config = dict(
    arch='repvgg',
    model='image classifier',
    dataset='telescope images of galaxies (Galaxy Zoo DECaLS)',
    train_examples=44167,
    image_size=32,
    crop_scale_min=0.7,
    horizontal_flip=True,
    color_jitter=0.2,
    targets=['roundness', 'edge-on disk', 'spiral arms', 'bulge size', 'merging'],
    num_classes=[3, 2, 2, 4, 4],
    norm='groupnorm',
    hidden_act='celu',
    weight_standardization=False,
    depths=[3, 6, 3],
    kernel_size=3,
    stem='single',
    widths=[64, 128, 256],
    mixing='cutmix',
    loss='binary_cross_entropy',
    init='orthogonal',
    optimizer='soap',
    beta2=0.95,
    learning_rate=0.0028,
    beta1=0.95,
    shampoo_beta=0.95,
    eps=1e-08,
    precondition_frequency=50,
    max_precond_dim=1024,
    merge_dims=True,
    one_sided=False,
    adamw_lr_other_params=0.0014,
    max_steps=15200,
    batch_size=128,
    epochs=44.1,
    lr_schedule='cosine_restarts',
    final_lr_fraction=0.05,
    warmup_steps=450,
    weight_decay=0.05,
    adamw_weight_decay_other_params=0,
)
Rows from block 6 of a small image classifier, named by matrix and row number. Rows with one number belong to one channel. Each number is 128 + 24 x the weight over its row's rms, rounded and kept within 0 to 255. All counts start at 0. Numbers have three digits each.
After each channel's rows are labels from the 100 images, of 14976, where the channel reaches its highest value: "strongest on" is what is common among them. Only what is clearly more common there than usual is listed. The data: telescope images of galaxies (Galaxy Zoo DECaLS).
# c3: 3x3 conv (model.blocks.6.c3.weight, 128x128x3x3, each kernel summed), inputs 0-127
# c1: pointwise conv (model.blocks.6.c1.weight, 128x128x1x1), inputs 0-127

c3.62:084099093067069101125126174116154140136113137150118112172108146126126129099094132124123103132115165124145101136121108117118125129142132089161105162103140135108113168164123145135133138109145117113149193106144116119136147146168130096178108114125161090194151140131119099117078111159137138120091114132105105116147083106165104109111160112106130125111133138134129148116126141150151095102129
c1.62:099070105105124134111116148133122120142102151139085103149091112155114132109086165109127090128129137109121126118162104132123080144124136129146100124137140115079127111156155154122114157136130116123125169112127123112159094099118130113196089116158135093156102165139099094100125148154150107155128141142135130117185148107145098126142166102114104119102126196090150130115119156170105111122121
strongest on: merging: merger

c3.118:136093088135109106106133109175134111131078130140118162161105143107154116115090122095122123125132124106139150109130155105099120118130136134113106133092117142114125167076118125146129133128114150089156158107100155124115178142135164115094154141123119141115093134129145125141176147162093141186109133122110155110115076131105093143102172136110106114152122113116088099126054143118173116128153
c1.118:113079120135112149130113121125109119104093152112126171135150153147123119117100150091124151105144173133127155165137198148101144105145146106120091140139118128086109137076133157102107138131082145129144129093098169126094114127132184115124129145129113137084093167124147118103141144192127128141083113138111168146125093106116150152126145132129118098134094118150085094119115160124159138112143
strongest on: edge-on disk: no

c3.23:157099125105114101102124158113109119159114108141138138124172145095137121179124184128114152051146131131138146120138166132152073142131110153121150167142139112164134117150108119135117159106152117115142123144151125174111104126111164122180102105133108085158106116115135132090118094102148112157098152118130104087158108101135103144143117105115085151134119137111135158168147128106146180121139
c1.23:121103095111139134083145127082142116159128124159148125119179120094156071181111168139132151076148102135146134122112139144128089136135110128089143169115142109154158117116155104132099156145140131134122119105150138163124119111112121121170091115122102081146089130116160158130109107073144148147120138106119111090140119105131078144137104160111098135128141166115146172174131124132152135105149
strongest on: edge-on disk: yes

c3.27:123101147110118155138116120125108116129096127111123118136157136123112094122117103122145173101133128107092170154136121173137128160122148157141112140135148147156155122096123122112147109099127133074196131077122144164111114102096144163123120144116113164128109155097171136113168147105110142101108067140137145134088132133125118131112149094118209120119104165110119157153137141172161130136159
c1.27:120110119129135142149127107150124131151134134086112147130121117145114136117142154053134149105136133114094177143126116152161099126101134158140134107109153126154148109102141132169147149130129132096163161090109126162096096108094145130163146149139120148156149158133157131112187126100138133114102101155132162137071139128087140138156127079109186127148114124118142130154136143196165113163135
strongest on: edge-on disk: yes; roundness: cigar-shaped

c3.84:143096143154163109087126151175128130134160116148125167129116097128140164145109134128116169115095169154125100112157102130139157130155142137156117124135101094104158094095123108110130077067126142131141143170121161102118153097130165124143157122098068140143092125064122151130128113095127119119126126105092079113151152132095149126120112132123125099100123117130155119168127117157157109099124
c1.84:153094130117146109094143153173139109136154103173170161170123089132114189150125165107125161120083168141113127111126088112135136149143124102151144126127140100123151108095142099101132096088124125126131138162140155112093152114100168141133127143117092118090062169088114146125135133134122103127132119113134106096140165125130154113128133122145151091117118101160154125160098127143174147109148
strongest on: edge-on disk: yes; roundness: cigar-shaped

c3.115:152127145122141121150126150135090142118097167107138164097098133131133160112129101110140076117115155106147124103136076097157127135123112067122114122182106129136124105182148107101147158128143130129148148153159124150114112148144116066150096119122117099150095107123136107115115164125148151101109118090103138097153142110165072119120120161113117170129110173127108154168136131100098097139131
c1.115:129124159121166130135143110140082140134079181092151117112129132116140155128117095151135073135139157130146127098163122098135149142108123085138134098182123149138164095145116088093122142084157095140128134138150131167138149167117097104141110103107148127156101073110151072129131160089106100105119111154129153129133147134173104121142119146148129174136096149148109143148142119122110131151153
strongest on: bar: no

c3.88:095119100147131089126134170115140151115129131187133128139131131096163129135124177119130146077119124111129146141127152104086101114154119085129144114083134169154139143078127087116180143138170113128145118171096123096155122127106177096106154117092178151124128138090110107125124118134126104130164113166116103169132137101103124140116172116146111158135118128156136151149109104122161159116142
c1.88:090115132129132100166104139129135140100130118156136102142108139095144125132104154158129136065144146122138134154148122117094128140157143097118127105086098119123135138097081069118153125132179145093130126156123111129161142112087154141120144094126145149133112129111107037124137101133123136140132125183123111190177118085148153107118145098144136163124112132157140145134123116128162155113110
strongest on: merging: merger

c3.5:164131147108146083126120149199129106149097105142130133099103124122099115107103100113114106093126141139119114109196050130125115084165139132138122136154113142111161136109111080140147135157134126127159101190075126099121112144127183151113120160113158124142114114130097110116130147150119126100139127153118166117127133152114130110133136164117118143123153151113136113102132130162124128105184
c1.5:177136140116115117116107164162113115159074097161136120132104150122087109148121105108132139099115130120113131120146078137141118081182134123109125155118130117104129106120142115146161151140098131140128109167093130101130098129103148173122135162109110137163127116153096093156131101184136131065112141166127124148163133142104115157126092156118092121103164129132103122125195135140111143129167
strongest on: shape: featured or disk; edge-on disk: no; spiral arms: yes

c3.99:152116143138088141181136114149104154109108116106112090100117101126120107153107150127111116112067127129090148162154147120152144095145093143107141147152130069095152085161124129165115089141129148134146127138140107113191120121129123110153128150110161145144123134156133105110084115104160142134148078105074130107104175115125122116128134172083137107144135136120098142137156120155156111098133
c1.99:123133125121108144213143117139103146115116126107135110107105116135111144172132158127131151121077118123079148156112130093140160104134068120110123146118124097095161107152098104139134110117116150117147125129166117121188119139152147080139141148132137166126120120099109105111092130133155129150175104127069137097101166095139125132154153130096137103148090154097088126124115129134119113087140
strongest on: edge-on disk: no; shape: featured or disk; spiral arms: yes

c3.38:158083171102107116147128083135146106139101135156104142145118131142159137098106158133129129115113151118164127145093144151114072147139121098123127096144101129143156104078116135132135128147128134151107095135130106102187133116141068163099174112120101115175107142135091129090102177153092124122135135138130096121152143092121109105116134146115075125106143142085099109121138137147102167129150
c1.38:164140139100107118132126098125133158154094130156160124152113136107150130105107194151129142121116131135152116153100083147154111134147095095136115115120134134163173131087070121137143125144169141118108137146131111121171121129126066146081163096113129155161086157127112162120143158134077152100148126155136122148135126095127110109073146154146088125140120133125092110096130141149122168137145
strongest on: merging: merger

c3.1:103134143135138143138167131138130146118127139116132123150144146135167129108121129096119105103135121137111148160149138150123128145136149132166134116101093100110098128132085092140101106105136098107050094145174123129081124134150137097133140106145120142147113130091129126096096117115092061109141078152142112100113099102075160157106124143155143153102145174133137126113138113177120154105184
c1.1:097105134131153147126161133152132144138149125119121106182132129117163149144105125139117085095136144135135156139155105136125171147119126091168138110121112098099121119114126085144127120114137121138056081146138108134105101159145129078125150133141100136112119131124109137096077149108089078135168109127109111113083085093106177151117122160141114121098115127115169114130134123134082158121180
strongest on: shape: featured or disk; edge-on disk: no; spiral arms: yes

c3.18:084078128119130126137103110138127143123127134137107117090142152166112141114114184150155100079095107061143175146149178140146097158124147114142145127169136137129131126161131148168109093108107139111148192080148145137133107099095115111150147153127119156133112120139121110110157104151148127193127153106144125128128118118140135114144159143105130115143129098114126142135086099159162147101113
c1.18:082093112096104139153115124158141118154100132125070139051124149151138177119128166148132092132105100088128161160154133130143106144123148121118153122117127131132118142161103124139135105145141099140129167100141150099135108101113106107141159130144084159100081125151129130112159124159154132191132137151126096120138145094147135135139126132111143150110157117108096128170107071142156146106098
strongest on: roundness: cigar-shaped

c3.58:131125118095154102137108089127134125143114113129128116171145117144098102171166132147104112108121103132110122156142128146108052130130121146172145154090144133080119127132100084144094140101158092153106138082131115141173135096122094156119130119139110128125146133114167138120136144123195137144094170150094148086118157145120146118144105138126159141107117085120130136153134095147111172108088
c1.58:123149138122181115165092100120086147142101138126143095147112143144102112176171117114150111102120116124080141144128141117109092148154128137158127130096137131110143168111109084074088143120153096122133131089148128110113121080111099149139144126129106138150119155099128120110107165112199118143075134119099126088101133156119111137125107107157131114124110110140148130160161107147135176119087
strongest on: spiral arms: yes

c3.73:146136135128105159117137112161118103142135111141107149088083123125097140112126119140174103148144146157112119129146103097126116103095132127086106109145132125116109130149160114095097153107071116092108092110159105106124159133118153124087101119127157160161177144161130128167177129151165151100107115091118100152163077113106115125145140114139156123134077134125118114123170177143134103148153
c1.73:121103149135143148146115105145138089127114107137138138109118106093117147099105138124168098130125150136105136109134130116136130111116143138108106147150145127161134132127153116081100129149081110102100117126132095124160113041133144109103109111121133154121175127156124133141180123121137157076106126092144125126119118120091089134166097133176151098116048170121130114170161149140101126159140
strongest on: edge-on disk: yes; roundness: cigar-shaped

c3.122:119149060126127096077117103120145097105137119115145166115127179135144146122116115082152114120124142146136131175160124159169118123169120093124120145124081119115110135160101127131093116102117098150176157125157152154134112093109146136141179146123131103168096109117141117104137151131160141116116073132163119148131083137124166125105126169151119090117094113131139124141168130109130120139090
c1.122:121127107126124112111124138130142108123144128128120165112125166150111153147131101076156121120091117122131114161144134155138089105136105113126116115104117051117109176141111118107091127117106126130179102104131163153109140080110130114119170121139113114115073100112121115076119130125118107119117080160143137112114104127107162123119102155150103087088062144114154108129152096103120105156087
strongest on: roundness: in between

c3.104:164187129139134118152142141127130137123099159141113132139108171137155149143111115121125057094116131115147096104152140124098134115148184154131097170118092132141136140106116100132100120084121113097086166147133095144085119136116142173119118166152102130150109146133155149107133138111119144135137122110143117185111126089124123182129108144148146091105161124141102121114174165114136145096164
c1.104:137175108136125118130153164129110105115115135123121153154111164123177126120126126110128078127101130113129124115135135158120133112144157139122087175121105146137118121104099113116100127082111092117123167155128115140111140124119148172140108140169129127151115147125157158115132121110106130124142150095152124182095153028132153192129093129165126099119152126144110144128182164096119143115137
strongest on: bar: no; spiral winding: tight

c3.72:138113136101097102113153087118138088146101113138122117138155119124144121140147165121152178142161103112125129128119143134151113145125120107095097105089130159129127117090165135165120128152148151090133130138136113089115137100148137080076147102147100159121196147206130157094095143162127111146152137157132103099144147128135098099158105109156099157141157122120143079103116129115113137127129
c1.72:117118156096115123140124094123142100126112107162132118156192120124156142126144138148145159131124123105153132154117105133148118104114145119113088143063149170136153122092136107175122103121156136080143107163127129089079082118121115102099136117130090158120210125177098128111114127164144110144146102134122108105144154103140103103146126128155115143147173115118137126144123142122157144171143
strongest on: merging: merger

c3.64:124134124137170136077121183111129094121142129143156149137155120155147103123114118118152110121148125109124130110149092135117145132111136129122094095117147125124156124145122089174120099154150150094146091158134161146163145120123125120145128070107145135165190122125081112146119146098081086175147147105083079125152148123145145075120119108128124136137126142133118095102091158106085140101111
c1.64:108139138137138132104086189104103115108143097137141159115141100162127093129106137108129121111111116126156133129154119110112173109131108139137094088147134173117143136128118090163100114141164156067161117141109176103157141121125123129121121072114122135169184131135079088138126159106090087161142141110124112112140158093125137084117122122129109139136113155161133107122103137144117123082098
strongest on: roundness: round

c3.108:148176119132109160179114151127168112101152156118148134139140170143148136128098139133137121153084105122107130103192110101151131088089121093127125168189145142126124106135125119180085108133080126129123161085117130124094116153112092101104105145148170133139136182130118126092150098106107107123112132118118124139130124139099144137112090153102171143122151118150116123119142125117164132140090
c1.108:170194146116122130164130133113155114123158138120128106147142143152132167124098109146152140153093137130102129090177095139142140104103123085137144154166152148118139096151104143137089116113105132104127151098094161094123123152108119099122104167138107159122144165139117148081138109126104124121093132128127151141101138156127146137047077139133140168107097089154117117093124116122135123116095
strongest on: roundness: cigar-shaped

c3.6:123105088136110122154161115078129102124135175129127126158093145178118116183151106111146091141132095158109125121103113148128099138164167182138142103097117108123143091138119132103136138111112127119139075101161106123123130136126129099105150152159121156139114094141114155157112113102103114103182123157155153137093129121157065123105136137134110155148097117133102128126140163171124105148166
c1.6:118124104139128137081134147106135115134134158095145121141099143176138091172145096108137106137137118175109089122105103139159123126144156158128148123111125102156129104138104129103124107136114142120152107098126085126124143144113143122107113155149143149111123083134109138168137125116057130124183137139155186100086135140168098099090130113124121161163089109097118130113105170175150155143157
strongest on: roundness: round

c3.85:120111103107116132139117124141136098120142117089137141162139159102154169133139135100115155100160101168112126149099111153122131137139147148143148123133126141133116140133157089090064154152139098122143101168137173126110120123148107119118150151121113065148119140121098178111088116150129108135126151116140084115134131113155118068140111129052140091095123158105132127124100097156132153076119
c1.85:155128116111110129117096142194200094158137120062138158136141162070149118121152134134131123132144116123097102113101134147121116149122184097138124138113127139131136124140130096126096135145124105095089172155108151131117138122150088138113145158109135076160164109126136176125131073157093119113093131133121093102188137114117140109140103131108125109115128110132105142125101126150123142117144
strongest on: merging: merger

c3.53:089099138108144093122115088157131098135152094136129113157159153146107132115103092166173113123156157091106124117105135141120112131132136099149072101139122156108099122163121161167100114109159123129151146132067145164085145157165112092167094139111140150180155131170124158113133150171143140148121091112124130067133115116108121121143131140114129121155105108116125115160131107123101140128127
c1.53:104119123113114089131122109160079095144146074129140125153140113168123110113143129147154143125181142121117127112129161183146100103119130132136095092134123141092059116156154139137138154131129121138171129102094155163117153161135122097145114124120125184134126143135133143130121133184119103118135108089141111086124106118141107111140101161113131096109163137108137098175106109148095156173100
strongest on: bulge size: moderate

c3.60:094111144129125110138111151116135115139118135155111187139153102143113120104076124197139121131136160124135128110151162080148144105146123121147106161131139148113098155134087125105151107112121120094156176111142130138104075147092137096120113128132132163136089126131125159142144180160131143160135093134066091082099126121114100133125075175135131131148122119101120102157124114136115102130153
c1.60:116107115103130125092110151124167099126132149167115181131152133136131127098099134169142138150124175142131134100163137084174144117133112114144132153109157132128123157111125114144142038111106136111169151101125121147121073141087127111109125107131131122144089118126147136136137195156121121149125129173072086094127135121115142116149110175156165156133122122110119131132118110146112130151163
strongest on: roundness: cigar-shaped

c3.46:106104130184135140098103114084120141158087123102085104147127132157141080140138155131188119124118128119106161125102169138081161149100081151137132159152115125121108130119115116138125134116128151121128136129135138156119155086133137125131129126102123116126144155066086146149154105079107172151119116171127112139141143145121122079117162142109120177143140126128082148084122163146137161146136
c1.46:114105154172101130133125151104119116142058129127104099144101110158151066120147102147134115144089122131095154133120165133122111136151090145114134134142120114105105111128123107135139168099149142142126145092107112145157155098146134107134119135109150128140127188087092136120126094109102164181134118171127121115133158114134134088151132139114164143091162117112073134106157172136102171140151
strongest on: roundness: round

c3.32:139122141120111156116100145127124147142121114055125137135069092124118102096138121140162125143116112147143102101151118106152168122151141137159136131159125118132153126161129078102141167119080125094159128137146155148131127163152062139127110122109090127126135121158121144146133133099133163101156131087091135136144099172104135098103159111171129178149092111139130126133090174134117119121165
c1.32:094132114122131130105091155107151139120127136104123177145111096117117146069111118117145138119130068150137109134136113114133171103140120163155134124158130132142140120153101111097137174108098132127161092123152155122173099161168078109121115133134093123122141119102090140096140110103134138136133159074084142129126101153103133082142140120140100181188117154108118092129140165127109105128126
strongest on: roundness: in between

c3.54:085159144110130110190126135142160115134097089165145129152137106110125164121144166104117095125139137105127142150138166135123114114156104100108123138144058126146078130164151125133067126119116124177118157139129089136117118169137130073115110119140178121124139132114104130134073110120146131168114115154144087085135129126114112088097142154125146154116128125114098149116128123126132161094159
c1.54:114155116111178155144157142107141112138078086168140115125140129116139149141116169096138134144161171095138131135121166111129132122114111120110143144133115133190122065144169150176079136100131101153143124155122114137099130123141127051103103104154173128119107149097123123121128105100157126086130139149180114112113147153117142085127137147132144138117147138154137123121084122130142135093141
strongest on: roundness: cigar-shaped

c3.61:118122164117135183085093125151131134159153114145156127118112129105148126104098134165085127107134148144122123087134083126132118132092121125160137124144153129115146157160137157104115159096113142113136155129108112201110098115132138143187126146109126088120138135127138104100122131116129142105124132120130074148093125101118175147151113131100139122101103158127131094195174118098146145096083
c1.61:140127161094146150095082148134128123149151110139140129144121114110126119097108122161073112133108167152120099100146093139124109143096129135165136103122182106130135123153148167131106151063116101104123170121122101191114089160116119155170134131111160091103130140152154117145130142132110154114146148146137104145106120099126154161129093117110121139096132144121180086158150114132167124122090
strongest on: roundness: cigar-shaped

c3.124:134126192153116073097131131147131139155122133142128136127104094121092123144124141135123124131131125107105110113151147153130141109110093129107140162160101167155135120131121096045138114134158164056152147144107129146101155095117123094140136101165106167163155135117109123124129127116111137124132090149115118118131107141138140160141138159166079139130152125141147141147161167081096080138108
c1.124:141105192136132095124138132099127145118114127132149133122138090134122112148140133107102110192144141104148110131178137138090115137101063128096137148158124185153130095119137080097121133153146157085126147127076123133101151118130134115155119117124119171127131124106121123135086138127125119152119124146120103099118166101126145151153085123165111100151140167123140129125122143127046095099141
strongest on: edge-on disk: no

c3.13:091095108119093128118162121127164107138116114123126106160114098148106097139143112142120083139109117138122140141086095125120129150132152126090132105112156195156140119114158171142089117123149103112121123122113144125141114130146138045138122154120146133101144116096133159103125132141083096082128131178144103172165114148132166171132106106129160121121145097143132123109090143168158125156155
c1.13:059137126104111157137154131104132099132055125142128099170101101139122106130151130140122097120131128105125127128110115117132115135114149127100124131129165175148118126104152171131083125133137090113113104122112119112136143106155124040145108171131120143093122124109155130135113118127069117110152155169145134162186095149129149159120095136134156128143143102146142133118111150167139137154160
strongest on: edge-on disk: yes